config.yaml
time_shift_ms: 50
targets: ["instrument"]
activation: "quick_gelu"
fused_qkv: true
beta1: 0.95
shampoo_beta: 0.999
eps: 1e-08
precondition_frequency: 20
max_precond_dim: 512
steps: 9400
adamw_weight_decay_other_params: 0
Rows from block 5 of a small sound classifier, named by matrix and row number. Rows with one number belong to one neuron. Each number is 200 + 20 x the weight over its row's rms, rounded and kept within 0 to 999. All counts start at 0.
After each neuron's rows are labels from the 100 clips, of 14976, where the neuron reaches its highest value: "peak on" is the class under the peak. Only what is clearly more common there than usual is listed. The data: synthesized solo parts of chorales (CocoChorales).
# fc1: second MLP up (model.blocks.5.mlp.fc1.weight, 1920x320), inputs 135-161
# fc2: second MLP down (model.blocks.5.mlp.fc2.weight, 320x1920, transposed), outputs 135-161

fc1.66,194,175,173,196,157,221,213,210,196,175,193,196,220,209,201,202,211,185,195,204,197,177,185,226,167,227,194
fc2.66,200,179,204,220,263,169,207,197,212,195,185,172,191,166,231,193,198,179,190,199,189,215,239,216,256,227,150
peak on: G#4

fc1.274,199,191,158,219,157,225,204,206,199,159,213,221,199,228,207,192,210,208,171,187,194,180,205,203,172,197,207
fc2.274,190,186,215,204,202,151,226,198,210,204,219,197,196,185,199,176,238,188,193,220,168,198,223,212,226,223,183
peak on: G5

fc1.203,212,218,198,245,188,149,216,199,208,196,223,234,183,207,224,204,209,180,214,183,204,182,225,160,175,173,195
fc2.203,188,195,210,237,200,203,187,198,184,252,172,202,206,173,210,176,210,209,184,202,208,207,179,223,193,188,197
peak on: D#4

fc1.145,205,197,239,191,221,202,239,223,215,180,233,218,194,210,199,206,188,190,185,202,176,195,221,198,190,242,193
fc2.145,164,206,213,192,207,151,217,185,222,192,200,200,164,184,193,186,170,209,203,186,219,196,201,247,211,194,177
peak on: D#4

fc1.385,230,218,226,194,163,186,218,224,225,176,189,212,208,183,195,171,203,209,184,182,222,182,209,166,207,205,201
fc2.385,207,192,184,190,194,174,197,213,194,185,251,203,180,201,244,216,202,172,185,208,181,181,191,215,173,209,185
peak on: G#4

fc1.172,238,215,205,196,193,220,206,186,189,186,187,211,198,195,212,222,174,196,193,194,182,198,231,204,194,178,233
fc2.172,202,184,233,203,185,201,185,214,205,198,227,219,195,207,204,191,191,203,214,193,217,203,215,204,212,212,159
peak on: silence

fc1.191,212,212,218,198,165,204,210,239,200,181,180,212,206,202,183,219,203,189,200,193,175,175,214,225,212,222,189
fc2.191,217,204,243,263,204,162,183,172,211,215,229,178,185,177,227,188,185,204,209,215,226,207,226,221,222,210,196
peak on: G4

fc1.44,229,206,214,175,196,189,194,211,218,212,187,192,205,185,187,185,194,193,196,180,175,136,214,204,195,224,212
fc2.44,206,199,221,214,199,192,209,169,240,236,209,208,238,212,202,221,219,205,193,194,204,178,222,191,218,192,210
peak on: G#4

fc1.315,198,208,221,211,165,218,221,186,206,207,187,167,197,156,146,180,186,203,221,189,188,188,207,210,231,214,244
fc2.315,192,202,187,214,246,196,148,182,191,214,193,213,215,200,213,219,199,204,179,215,185,221,178,185,189,221,202
peak on: D4

fc1.176,202,156,153,201,175,178,201,228,178,180,170,242,197,229,201,187,208,234,173,200,218,196,166,165,198,179,202
fc2.176,195,212,244,211,208,175,207,180,181,234,241,178,195,171,198,235,188,190,177,209,176,180,252,218,196,244,197
peak on: silence

fc1.353,219,201,218,235,190,193,190,185,212,185,182,235,201,172,169,206,208,206,182,208,218,181,224,163,186,169,141
fc2.353,159,198,188,205,224,155,223,195,197,200,231,190,164,229,232,185,203,208,198,155,200,210,186,231,189,223,193
peak on: D#4

fc1.470,185,201,207,227,168,202,191,186,154,208,217,174,183,158,150,181,195,229,198,202,191,162,224,251,220,206,214
fc2.470,199,186,185,185,248,229,216,205,212,192,214,200,221,203,225,207,206,198,161,207,212,227,196,150,184,233,185
peak on: silence

fc1.622,195,170,189,195,203,217,217,180,195,185,224,206,212,192,183,181,170,208,206,211,184,174,218,219,192,207,204
fc2.622,199,240,228,213,212,184,184,195,222,201,201,213,202,203,208,203,220,212,196,204,206,216,193,232,204,179,173
peak on: G4

fc1.349,211,208,189,199,178,220,224,205,207,200,217,176,190,176,207,194,211,198,181,178,219,188,204,189,202,166,198
fc2.349,219,230,228,179,168,161,217,196,208,187,246,196,227,214,215,234,201,212,186,209,231,193,191,171,221,224,191
peak on: G#4

fc1.685,241,230,214,187,204,199,231,208,206,212,206,239,191,182,188,172,191,162,198,176,227,221,168,184,212,184,177
fc2.685,185,228,228,210,204,163,212,215,240,200,191,196,207,228,231,198,209,184,192,219,192,157,160,186,182,170,210
peak on: G#4

fc1.10,181,205,197,205,176,206,228,186,212,175,199,243,200,213,205,165,162,208,200,202,198,151,194,192,191,181,206
fc2.10,180,161,182,165,229,175,207,157,217,205,224,180,178,172,216,224,212,177,184,208,177,210,216,212,164,214,203
peak on: D#4

fc1.688,210,197,196,157,172,190,222,224,220,190,181,194,195,167,198,200,188,223,193,192,171,212,205,195,188,185,179
fc2.688,203,231,207,206,177,196,205,183,173,191,237,234,216,210,198,184,186,200,209,177,199,233,182,218,221,219,221
peak on: A#4

fc1.496,194,244,207,193,147,203,209,205,195,210,229,190,189,185,192,182,222,162,212,183,204,199,188,188,203,177,229
fc2.496,190,202,185,188,233,226,206,178,214,220,217,227,204,195,178,229,183,208,172,189,184,192,196,178,192,206,219
peak on: D4

fc1.301,207,243,209,161,205,226,227,218,212,220,201,178,213,178,221,202,207,208,180,218,197,192,186,210,215,213,215
fc2.301,184,172,209,220,228,191,222,187,221,217,213,210,195,192,202,196,211,172,154,178,189,200,196,175,175,210,169
peak on: D4

fc1.376,199,199,211,199,175,193,179,211,193,212,211,174,187,181,177,188,201,188,192,179,241,176,200,225,200,219,218
fc2.376,183,183,209,209,220,205,190,173,188,171,223,231,199,232,202,247,208,201,180,232,171,179,213,204,202,219,208
peak on: silence

fc1.395,190,204,172,248,209,210,202,195,234,216,202,246,189,218,238,199,201,212,204,222,178,200,203,169,185,186,183
fc2.395,209,187,244,209,197,180,187,213,166,174,222,186,200,181,169,167,226,162,220,199,212,200,219,264,202,211,186
peak on: G#4

fc1.558,209,206,204,191,180,210,213,202,196,203,190,163,199,164,167,199,185,163,208,187,203,166,226,202,202,190,240
fc2.558,209,199,223,193,212,233,162,175,172,282,189,214,215,210,219,201,170,202,206,204,178,188,183,220,206,189,230
peak on: D4

fc1.296,185,190,169,237,175,229,214,194,195,170,228,210,167,213,211,222,186,181,177,205,169,194,214,222,179,199,207
fc2.296,193,207,207,184,204,149,209,187,244,218,188,195,191,187,217,171,229,203,194,174,205,189,197,177,197,213,197
peak on: G4

fc1.427,218,210,223,166,177,191,198,214,230,205,208,201,197,193,182,186,196,175,191,187,196,146,204,177,203,217,223
fc2.427,193,215,241,224,191,201,186,179,220,263,199,203,227,195,202,217,213,222,207,193,194,189,208,210,204,202,230
peak on: G#4

fc1.348,197,202,203,204,191,181,186,204,184,181,204,237,190,212,192,162,216,222,196,207,172,207,144,199,202,186,214
fc2.348,197,198,210,205,189,216,210,214,179,228,209,201,201,194,193,215,225,181,170,169,211,206,240,189,193,200,209
peak on: A#4

fc1.507,182,198,171,212,189,215,215,224,194,175,211,189,204,220,222,182,204,193,159,222,202,235,173,174,176,182,148
fc2.507,233,202,230,221,186,204,205,172,204,193,194,181,231,236,192,198,227,204,200,164,210,204,202,226,196,207,214
peak on: D#4

fc1.402,216,211,210,209,178,233,215,181,198,202,193,166,181,169,157,202,195,175,218,194,194,173,203,194,220,209,260
fc2.402,186,209,218,216,213,228,162,172,162,246,194,237,216,202,192,205,167,197,215,219,175,185,198,219,207,208,230
peak on: D4

fc1.671,212,184,204,222,221,189,200,174,190,215,184,240,198,189,198,200,200,204,225,194,146,186,207,197,239,254,159
fc2.671,198,182,227,206,219,164,205,205,204,169,237,204,193,184,209,194,189,183,238,216,206,206,204,193,215,193,192
peak on: G#4

fc1.48,199,191,161,189,191,217,229,188,214,142,209,219,209,198,216,203,182,197,199,211,195,185,210,186,197,218,178
fc2.48,188,205,206,198,172,172,225,191,187,180,221,200,190,209,173,220,201,207,190,229,190,204,214,209,184,196,192
peak on: D#4

fc1.489,182,223,215,194,204,206,225,220,205,210,200,197,188,174,211,199,182,215,169,184,216,197,201,244,209,214,184
fc2.489,163,147,167,192,227,200,179,189,205,190,218,189,196,206,179,205,233,186,188,226,171,202,197,155,201,218,204
peak on: silence

fc1.638,226,239,221,230,164,208,235,199,221,221,212,228,209,194,183,204,208,179,193,179,154,192,187,157,211,212,208
fc2.638,191,188,209,181,186,184,221,188,203,242,192,229,171,207,216,197,225,196,217,170,228,187,206,184,199,203,209
peak on: G4

fc1.608,179,202,180,209,184,202,227,208,224,172,205,236,215,222,214,204,202,201,197,207,201,209,216,188,232,170,196
fc2.608,175,197,186,209,209,160,201,214,215,212,232,232,172,196,213,195,222,203,199,182,211,191,222,186,196,205,183
peak on: F5

fc1.435,216,191,138,184,209,173,217,191,223,163,182,238,203,210,214,197,200,213,202,215,179,215,180,186,203,208,162
fc2.435,204,202,252,198,154,223,222,182,204,235,204,170,209,167,203,187,185,180,200,186,199,171,203,194,236,192,247
peak on: G#4