config.yaml
arch: "conformer"
model: "sound classifier"
dataset: "synthesized solo parts of chorales (CocoChorales)"
train_examples: 39062
noise_aug: 0.01
time_shift_ms: 50
n_mels: 80
hop_length: 160
input: "log_mel"
spec_augment: true
win_length: 400
targets: ["instrument"]
num_classes: 13
norm: "layernorm"
activation: "quick_gelu"
mlp_ratio: 6
head_dim: 64
fused_qkv: true
qk_norm: true
inner_norm: false
subsampling: 2
layers: 8
width: 320
positions: "learned"
kernel_size: 15
label_smoothing: 0.2
loss: "cross_entropy"
init: "trunc_normal_002"
residual_init: "none"
optimizer: "soap"
beta2: 0.999
lr: 0.0026
beta1: 0.95
shampoo_beta: 0.999
eps: 1e-08
precondition_frequency: 20
max_precond_dim: 512
one_sided: true
adamw_lr_other_params: 0.00084
grad_clip: 3.0
steps: 9400
batch_size: 64
epochs: 15.4
lr_schedule: "linear"
final_lr_fraction: 0
warmup_steps: 180
weight_decay: 0.1
adamw_weight_decay_other_params: 0
Rows from block 5 of a small sound classifier, named by matrix and row number. Rows with one number belong to one neuron. Each number is 128 + 32 x the weight over its row's rms, rounded and kept within 0 to 255. All counts start at 0. Numbers have three digits each.
After each neuron's rows are labels from the 100 clips, of 14976, where the neuron reaches its highest value: "strongest on" is what is common among them. Only what is clearly more common there than usual is listed. The data: synthesized solo parts of chorales (CocoChorales).
# fc1: second MLP up (model.blocks.5.mlp.fc1.weight, 1920x320), inputs 162-188
# fc2: second MLP down (model.blocks.5.mlp.fc2.weight, 320x1920, transposed), outputs 162-188

fc1.245:132103117148209081130148140122115096109120111143089111099146140112148083157129125
fc2.245:121195093083066153137134123056167135116158133116169115117093095120089095156091108
strongest on: trumpet; note D#5; note C#5

fc1.396:110102133124150180140104109088139141161125103151099112157077146114086189165092123
fc2.396:122183123148119126152150116158087117151182133097188133119154165133186126118155153
strongest on: note F4

fc1.11:161135136114151080089123167093177090082095174144147128144154132088147156142112101
fc2.11:088097137113125207129088135129109160143151101121114096154116046222164107085133140
strongest on: violin; note A4; note B4; note A#4

fc1.51:086104094120104105112169156160124131100112124165142111130116136100174145099140159
fc2.51:134113121138115166107114127112154111112168154150170110104130176146097122122157081
strongest on: bassoon; note D#4; note D4; note E4

fc1.512:171154118175111168122068125115148132139125104114079101075112132098169132107175149
fc2.512:143124116099091144092099184111118131117153229165141180094158165104106086094049146
strongest on: trumpet

fc1.409:110180121101174114129075139067192140144162149087153141087070082089209133075138073
fc2.409:144121145203051144115073115129120148127097130182143134125149159178102149132127127
strongest on: trumpet; viola

fc1.314:114170146102138119104146143102094143130124178144113075158112181136121087104130115
fc2.314:138146082136132067115083131158146174104142146176151152110136149166145195137164162
strongest on: viola

fc1.347:085119148066155086148157142142134134094106135118154134089183112134168167122105132
fc2.347:118090120187127194091062154081146084140143128165168107128133148106117068121132088
strongest on: viola; note E4; note D#4; note F4

fc1.482:148112101129151153097104125114057123080114164153139093123121092129131142147133147
fc2.482:190135136123121155073143112160145097162164176143096200094093221088104120175130151
strongest on: saxophone; note F4

fc1.343:195126149143167136156129131132139140110165152192123144133131099116152088121159119
fc2.343:188159179126092109137165122132148169142096111159150148157149129134148154107138116
strongest on: clarinet

fc1.746:118152118133174106086113139111174137067115080142092149067086055117140096094143119
fc2.746:123130119142066161170174151089123098168169123187136147138109162159149152170099124
strongest on: clarinet

fc1.234:093097130168122140148147144098106165079084152141131113099108146123165129171139142
fc2.234:148150130088142130086090145134120115111121165121182155146122096139166134082172102
strongest on: trumpet; trombone

fc1.3:086104124164188068134107119165200170167125158127109169121148099131150135102144149
fc2.3:129201096106072096077173193126121120136105104148097210129086143110111110158136114
strongest on: viola; note D4; note C#4; note E4

fc1.350:122164093133144148113128165162132124097135172167185123121062159127176101156118123
fc2.350:181084155088133137161157133073153127139137095152077121125108038102134165127128095
strongest on: clarinet

fc1.151:047188172165138114100114151097079109095096182152196134082076168140205125155139067
fc2.151:169089140079102104172116108082103165108101173157078095157118049178123168112119169
strongest on: oboe; note A#4; note C#5; note C5

fc1.648:143120096135112093065127146114097121121102148172130100109104133087220147061129144
fc2.648:150173036092138161108125166137116120189133112095094162104131136155090177126107149
strongest on: double bass; note C4; note B3

fc1.441:132118161190161145100121105092106145122162147108123112126143187068131134088185116
fc2.441:111141133101090128136110112084130167116098204113101086078111057136093137153094084
strongest on: flute; note G5

fc1.100:143149137108135106076127144084120121096159135148077097120141096130182122146122084
fc2.100:101118150157039198130092140162090144103162135084161165118120180145176101119151156
strongest on: oboe; note A4; note C#5; note B4

fc1.592:134125140154117093133108147135139140116141082103123097171145074117155122136127116
fc2.592:141106177149167173140139095137127102131126121181121128141102130163136140135135191
strongest on: oboe

fc1.717:128120138111158136117159180105084150128133125198130105121109101086148112167110125
fc2.717:157132151125061118122136086145137095137129162159135152116145147125113143145118133
strongest on: cello; note A#3; note C4; note A3

fc1.587:132145135143130131130125115118104141106095137116131078133133137104160112146129089
fc2.587:112132116126122121109097164088175089152123133131128189107107092185162116160092138
strongest on: trumpet; note D#5

fc1.696:167101109129109149112137121113162129135142055115104141125134140138149104122131152
fc2.696:055130170150132136101082121180137150112118170059111138107170123081147112135147102
strongest on: note D#4; bassoon; clarinet

fc1.273:200144131185146116139120113137153150152120126053132100157151163086120107123140126
fc2.273:060123121106127118150137161134108207124134190125075119085055083129125108143118120
strongest on: clarinet; note D#4

fc1.25:141157135125122122069144181124114111122086183180142116125109115152144129135125140
fc2.25:172170101095090121143099108088104162174108089158049162088142142131121171133146174
strongest on: cello; double bass

fc1.210:108151116146177110052152101092126118143130152084117190126144116108175190164141086
fc2.210:132137175094136099198150152119140138128122113124086073158068154098134046150154086
strongest on: bassoon

fc1.657:122157167097168163112146137173131098113122210081158137106071124119163105144097124
fc2.657:118105082084073136093107171165129153138110088146126158108166128081127071176164135
strongest on: saxophone; note F4

fc1.744:068157129130096116115198121105141137094142135111128158160141150068146118099193109
fc2.744:137139155152140179076129164073133151141139151189119126138124143135150134136060157
strongest on: clarinet; note F#4; note G#4

fc1.446:090101165091166065097151141125093112080081193131146153084155137154184114160118143
fc2.446:187104124120056105143154173175154151157123024095099144089135154127189162069140155
strongest on: cello; note A#3; note A3; note C4

fc1.62:150066151166107108147124071152116093059143109100173116142142134136153144069197112
fc2.62:122170093106190133114129113077136172111142153176166088110091143081058121184066098
strongest on: violin; trombone

fc1.231:105124119180170115096120073126099121132165105109098104105129147069122153155139106
fc2.231:109167114080166130132111161103134087138131108142157136145081096120095089097144153
strongest on: violin; clarinet

fc1.126:100103118137150078097138097086096102093107170105125121040174115131172142093127160
fc2.126:154126089135061127123166186160112106145128098138089133143089127133156138092124135
strongest on: cello; note F#3

fc1.322:107098096107211102086162107052150151161128130116103128128142117088143118127188099
fc2.322:141095192122123110180117111118104121118071175115181107129078070146094092112116122
strongest on: clarinet; note F4; note G#4

fc1.23:108155180193146148149117081097176090103159107074183123106109085118114103156116128
fc2.23:128161102136088125086110213166096140132155131149138119209179159130159109069159129
strongest on: trombone; note D#4; note D4

fc1.726:128122094171150155117114077086120140092178079111154119157113118120102125144175133
fc2.726:104158127131151186117090159110157113164147172095113074128141216107087102120098101
strongest on: saxophone

fc1.754:116145121100136112161147118108121119126080184137148134116119127144150063150126159
fc2.754:136171140138114137124095088137125168163096071165121121119125178131154229157152148
strongest on: horn; note A#4; note B4; note C5

fc1.568:095105151183125164116139125106152113123123119125135086126106137100130175119183090
fc2.568:088154090079152084137133128082142104129119088125161121154127077145134118108145147
strongest on: violin

fc1.321:131131099131164101105125129133117123123100160134131128051166147129192074100209122
fc2.321:130214096170082125073078147085124058147150155140119154085088148158111168137091108
strongest on: trombone; note D#4; note F#4

fc1.442:085126079125170113069210127055115098134167084154116113115129107089169158131176092
fc2.442:168177152095130124100112158119127122140126151171151129125160132149103114133084149
strongest on: violin; note A#4; note G#4; note B4

fc1.206:217159107087148121055115096071101100102091156137123121115150115057094156136136151
fc2.206:087101181053093175162117141156173129144168097170142131099111139160159084168109081
strongest on: cello; note E3; note F#3

fc1.605:149134090138117167120090147114113156144119166119076083100132157072057148161092133
fc2.605:099113172120113118121145059157110143155163075108159130124133142151198103109163126
strongest on: oboe; note A4; note B4

fc1.760:065160159134131075105123176172085112113088205167153138146134145201136090158117141
fc2.760:104137103133103084140165170118088137153141063084115137074132104157185171105151132
strongest on: double bass; cello

fc1.714:175153127134118101104158136078150145109103131143152128103117105136200118048172118
fc2.714:111131091134094165091111141156144083137181150103138108130117150121095122124164092
strongest on: note G#4; trumpet

fc1.458:109182171130167147150154180092168140112129188122144089151141116136131089128157082
fc2.458:175083170128077131115109069093178150112139147112159126115127197101130144173110124
strongest on: clarinet; note D#4; note F4

fc1.713:140091127185163147093127079076111144158154106137111081150100142082101156122161105
fc2.713:026167103098116169189098134123125118094144109136131119133136107175127125125086140
strongest on: oboe

fc1.404:128093141138172117108149082051132112147132124143147125133110126074111163130188100
fc2.404:086166153069138150188109139143127115131071108104060139125130084150108146142099136
strongest on: horn; note B4; note A#4

fc1.627:147091112185194090090141043110135137147103095119108111068139109115148106127185128
fc2.627:118170132108092155105105168111176072093157174110212120110115126112102130114121101
strongest on: trumpet; note C#5; note D#5

fc1.644:129127107168143103099143137080144153126119165172049117110129133130180161059171137
fc2.644:155205116088111153104145160217122121126113180170146184151114136119089127157159133
strongest on: saxophone

fc1.6:096099137107165057145133126130127089131135202154134121168132157156182162132101116
fc2.6:108123132159077183113065165093124172120187083100155100122104172092141160139107088
strongest on: flute

fc1.91:121118117202198122098121101178118103131169087119091116118127118110138131162128113
fc2.91:117141079084134141159075150066127074083160158171169138116107116119099095093147138
strongest on: trumpet; note C#5

fc1.654:146154149181105161123173087095091158077115144102148091121111157103125131082190126
fc2.654:101075100156084096088042147105154085113120183140133171126065077159134117134147085
strongest on: violin

fc1.157:096124144148131124184136089110103131160174133088149121113140125133131200094165087
fc2.157:173099130142126177106111128211137111071123146191138115179129174101129081082152175
strongest on: violin; note B4; note A4

fc1.720:081079156195134161140138185051118090081103150101152123105110109101142152106159010
fc2.720:143121109143112129126059091148078124119111163188088130115131119140138183111153162
strongest on: oboe; note A4; note A#4; note C5

fc1.761:117176130102160101112156111099129158136098200149097169174130111141151095140050146
fc2.761:160160162148062113106107142126109145098108101151083157098123129143188169141160166
strongest on: cello; double bass

fc1.12:155144130173176126113133053141143120106135137094144127119144187089171174113158082
fc2.12:084114111099088121129078146044132099093112167180177086108095087122107088104084113
strongest on: trumpet; note G5

fc1.704:132184151155085137124063144111134157086122155072152137109129119167148100145117120
fc2.704:111108135102102170082123094191112178111126140213117164111088178152109162163147137
strongest on: oboe; note A4; note B4; note A#4

fc1.603:152155144129189192146099143114136138162095113124044133107134083157151092163086146
fc2.603:102171158139106127124106180142112144127113152082131132140158142113166131143133136
strongest on: cello; note A#3; note A3; note C#4

fc1.477:125137106112119136137150175143116102061116166116138131089125084133093127141147112
fc2.477:113128143190135160133138105071135122151186131176143144138116169148117121125094108
strongest on: double bass; note C4; note A#3

fc1.447:097136106111136126124162112097064140120068153111074084123089104043128150168145122
fc2.447:087179134113140124162111152098126132142091164128111090158107121154072203161106122
strongest on: saxophone

fc1.540:172122145145153112189136062160195127105136149136178073125120182091104151125138074
fc2.540:139097135129091159069127129118111118147191166123127146163082151107143125132141127
strongest on: bassoon; trombone; note D#4; note A#3

fc1.250:093162093159134074107129136143162173071103148132100150120133138173160130082167172
fc2.250:132164106129104184188103185102097100161161143133117151108112131160145087147133098
strongest on: double bass; cello

fc1.735:149123170056162106140128116086129095150128123102196109122092111104180099053171110
fc2.735:063109120172125153106146126095162150105129169148150109126117122097123173147089089
strongest on: clarinet

fc1.197:107143133183157116129081130177136153113082119078175135129142177126148163125186116
fc2.197:181154120133133121099129155105158105112163186149106178108072160159130112162144097
strongest on: trumpet

fc1.233:095124083157143098106097141165170164202098175159129121114126152116188159104170099
fc2.233:208146118084165130087154201143071113114155174189095167102117133130114106145123173
strongest on: oboe

fc1.433:121150118155130148125125140116116152103087125069129165110116079094175098149167089
fc2.433:059145167151129138220118126094151082100133154089173060092097092148107085174086097
strongest on: flute; clarinet

fc1.60:127171149106149125131148157143119092111116175102160107156101128124145121153078114
fc2.60:145084132167126132128129085131162146145150123124162139138144175095124106134131141
strongest on: oboe; note B4

fc1.546:118147115157111138093162115100062197111121085149110080128137100119174162132174129
fc2.546:132155128085138141124102126118091135116145210109125156119122162147108118155117130
strongest on: clarinet

fc1.758:094156135119155120112114129174092159104092156164118111098147157152191127138076112
fc2.758:132092100101102099168179183126109127181160050149074129131103109152170180070114116
strongest on: cello; double bass

fc1.78:174104150104159114184154090166142065081137134105150114102082089135120122116167132
fc2.78:129187086151127154014116152119146116140143151138125122091097213089113113168093130
strongest on: violin; trumpet

fc1.4:151172104129112163092105083077075156111170185168143113102134139103107127149150104
fc2.4:178141101156096153074144120131107170163157186128126140125080220113131106142161109
strongest on: saxophone; flute

fc1.734:134099120186142112058136141115123114134128132159118099110136151085178154102132144
fc2.734:215152082083082106104163168184135142138106087137112190108087158183146132099111165
strongest on: double bass; note C4; note A#3

fc1.556:147112125150158167121136073175164125135110130103087111190092136152085111176064116
fc2.556:098138132149136118158096142109165136102164122113156125138110149090112112141177125
strongest on: bassoon

fc1.94:128105141135153179096121126124079121136128168170161125089137103107173128082130153
fc2.94:116177051109109099089056117128131132185102155163130112120105137140031117152124083
strongest on: cello; note G3

fc1.423:076144109149195128106143125107118143152118170139111115106102114136171137054125103
fc2.423:200177083122118179136108157199129144190107129127099209151165136107087129127123174
strongest on: saxophone

fc1.299:137141152126147118146151145139064105125090163124117140085082145130176131134117101
fc2.299:088087095112120111158089103043204175123175137117128150160079048112111152138183139
strongest on: clarinet

fc1.610:122127126166104138076094158091110117151105134195169080157097120133217129124118125
fc2.610:119129128094107122125156138113151109124101110128014181094152115153119165194077148
strongest on: double bass; cello

fc1.281:126113176129128131115158158115097105113171180125154130100113155075181088132165112
fc2.281:110126128082130079152146083111125122094099156148137165122129073158120110101198141
strongest on: trumpet; note D#5; note F5

fc1.47:136093130097182099106172139075101070118124196194139126072156141080189106188142106
fc2.47:144106123084159124200147126138141167133117094086074107101085050126084164098158129
strongest on: saxophone; note D#4; clarinet

fc1.526:088145156134138135163148080130133101089122123131139142152069143122154166096103057
fc2.526:188101146131118194156117127165106172132121096082132112220171121132165105132140200
strongest on: violin

fc1.158:118103095126196092106141122097141152058115124169104129025169086077150105126139137
fc2.158:061117149139074176199120138125126127103129103061119064170048058151108121085109122
strongest on: trombone

fc1.517:114121179137123149166158118119094166132093131097166100144082109129108177101143108
fc2.517:162070104092091086070157160098151104109147157163126101141157136106106108156098194
strongest on: clarinet; note F4; note D#4; note G4

fc1.252:101165134120161173137118144151106147093108177158075135135099139173113057136030148
fc2.252:112078111176100131153131109142125080150167090107177130086130136142182146114135126
strongest on: viola; note E4; note D4; note F4

fc1.105:153120178115169137105102093159100136136136089089140087133128167103200125140135100
fc2.105:129123029116098164082134150067109125151126178170104138108123146116080150090085128
strongest on: note A#3; note B3; note C4; bassoon

fc1.228:084133136146193136149111130088117139130152132140098160162122133136150152091145101
fc2.228:148188063104119171079157150202129147209107127126085194111153122118077126144133158
strongest on: saxophone

fc1.282:129151089160162147084110105084136106143104143139064123156113113108106142141125099
fc2.282:087133148147105144187173129133114131140124147114208110110146164139168127120161100
strongest on: horn; note B4

fc1.121:099129110130162090101174133085079117080103150152098139052146119111154112121164155
fc2.121:155106115105073153184192206157141129136093078124052108160100107125145151084079180
strongest on: cello; note C#4; note C4; note A#3

fc1.261:119088170093120111177121140085151112128088145107124113133087145103139104107111089
fc2.261:089148110211144205097089129164096115108178175135102177073144190129148179151143133
strongest on: note C#4; trombone; note D#4; bassoon

fc1.514:142139108088184135093119111097124117124074153149086117150114081066128150134125152
fc2.514:076132173120088136175158127124163098179147110097147110134102118124144145181102099
strongest on: viola; note F4; horn

fc1.737:063140105108149132147129173135143156089156123134163136141144125153101129104185096
fc2.737:144133138228175189117125125164101152134114150147104119125106211106167126162125176
strongest on: oboe; note C#5; note B4; note A4

fc1.455:135162142187161174106114064079129134123157155135181098107116163093131146124189094
fc2.455:037106121066089149170118136106072129162122106110176094171100081140140129120102115
strongest on: oboe; note G#4

fc1.762:087139148066133090163159114128069136157091163116085124078108100116110112150090130
fc2.762:144063120146121138095132139106103103113132168121127089168129118135122154146081121
strongest on: saxophone; clarinet

fc1.1:112137147171144198095094095099130140132204148145096136144106089151125111147134094
fc2.1:123130126107158144156074132212109108175167131085117149128149168157119152168135162
strongest on: viola; note G#4

fc1.338:114091120091123100107130137135156114130162167164130119088140151145192110075162102
fc2.338:162174036142120122067108137128074091147197141165136146086112204099084142188117170
strongest on: trombone; note G4; note F#4

fc1.690:090113103124188105168186086111162107118123138075089113093094127103176181160102145
fc2.690:103102105156098207068039159091096131159169177165178126154169123095145079113121109
strongest on: trumpet; note E5; note D5; note D#5

fc1.640:098092106096196100111120092154099118111102151173103166142101166142169140193129146
fc2.640:106180157129099148148156158160121163152087130080120076115123153122142106135087131
strongest on: saxophone; trumpet

fc1.515:091137134144164140108122090099144169124096126130091146174103135111153187104130077
fc2.515:151179056070157129154145145185107140173108181127087156132150137125082130153146121
strongest on: saxophone

fc1.92:138129119193129136032091145095182112142174120138126161111114106081154114083094137
fc2.92:127130109082108150093154136134121094122154136141159170118099209154103127144119135
strongest on: cello; oboe

fc1.248:125113131189113088111084125083105108114110146094159112108160135103192113083088098
fc2.248:135073120038138160120148166186101130114143169153080162115071157140155069150177132
strongest on: trombone; note D4; note F#4

fc1.55:111174172099149119133098102146132165104143142069158121139142154106177140147161101
fc2.55:127089100151130140094125130064099097129111178197136111110118138119112090137063131
strongest on: violin; viola

fc1.16:038107141162139059110177117081151121103109169138135153085099153114198120110085130
fc2.16:096112143103104216154073098139143133112151122093165077149114144090147101180101074
strongest on: violin; viola; note A4

fc1.320:163125127162115117120173134120103185116114175155100147172157155143157120118164133
fc2.320:141185163172125154083122152186157142126112115134106092109147171130146141166123143
strongest on: oboe; note B4; note A4

fc1.310:129056172085143103130155082151156163094121167103188122091164125117231137103149114
fc2.310:142155068130142144113078115080153110166124195132091118124145127117093131142128109
strongest on: trumpet; note C#5; note D5; note D#5

fc1.624:098155136157174184067117078161131119145069126132099171154122110087149170136130098
fc2.624:144113083106125135156118121168123149128111176119070125164125143096095121167133141
strongest on: violin

fc1.98:108140142155133105130103138182148120110108153159146157078144162192187068109148124
fc2.98:145152098137051086112104196104154127125143103130097135105115083164154151113149146
strongest on: double bass; note C4; note A#3

fc1.606:110197165180127103123121169156131118099071239155152152110066107133133121125076138
fc2.606:097116130060093138097138138114146122153178069149130145112133122122149142120178058
strongest on: cello; note A#3; note A3; note C4

fc1.676:126137147138130142062059076048172109138089133141152099110071128102229062123154091
fc2.676:142135137086069183111142175137127134098121088126177129118137148145137156125094147
strongest on: horn; trombone

fc1.722:121119123120117165158140170096105056049157150107151114149115178128176108069170082
fc2.722:148154107132159112042062074109118164187088095153140118088159096144111167225152154
strongest on: violin

fc1.677:113192090167154123091103123174125155149139167156158129099062132126163148099133140
fc2.677:124187097120110088124112173109136128178115178137092149128096106127153135153106132
strongest on: double bass; note C4; instrument: cello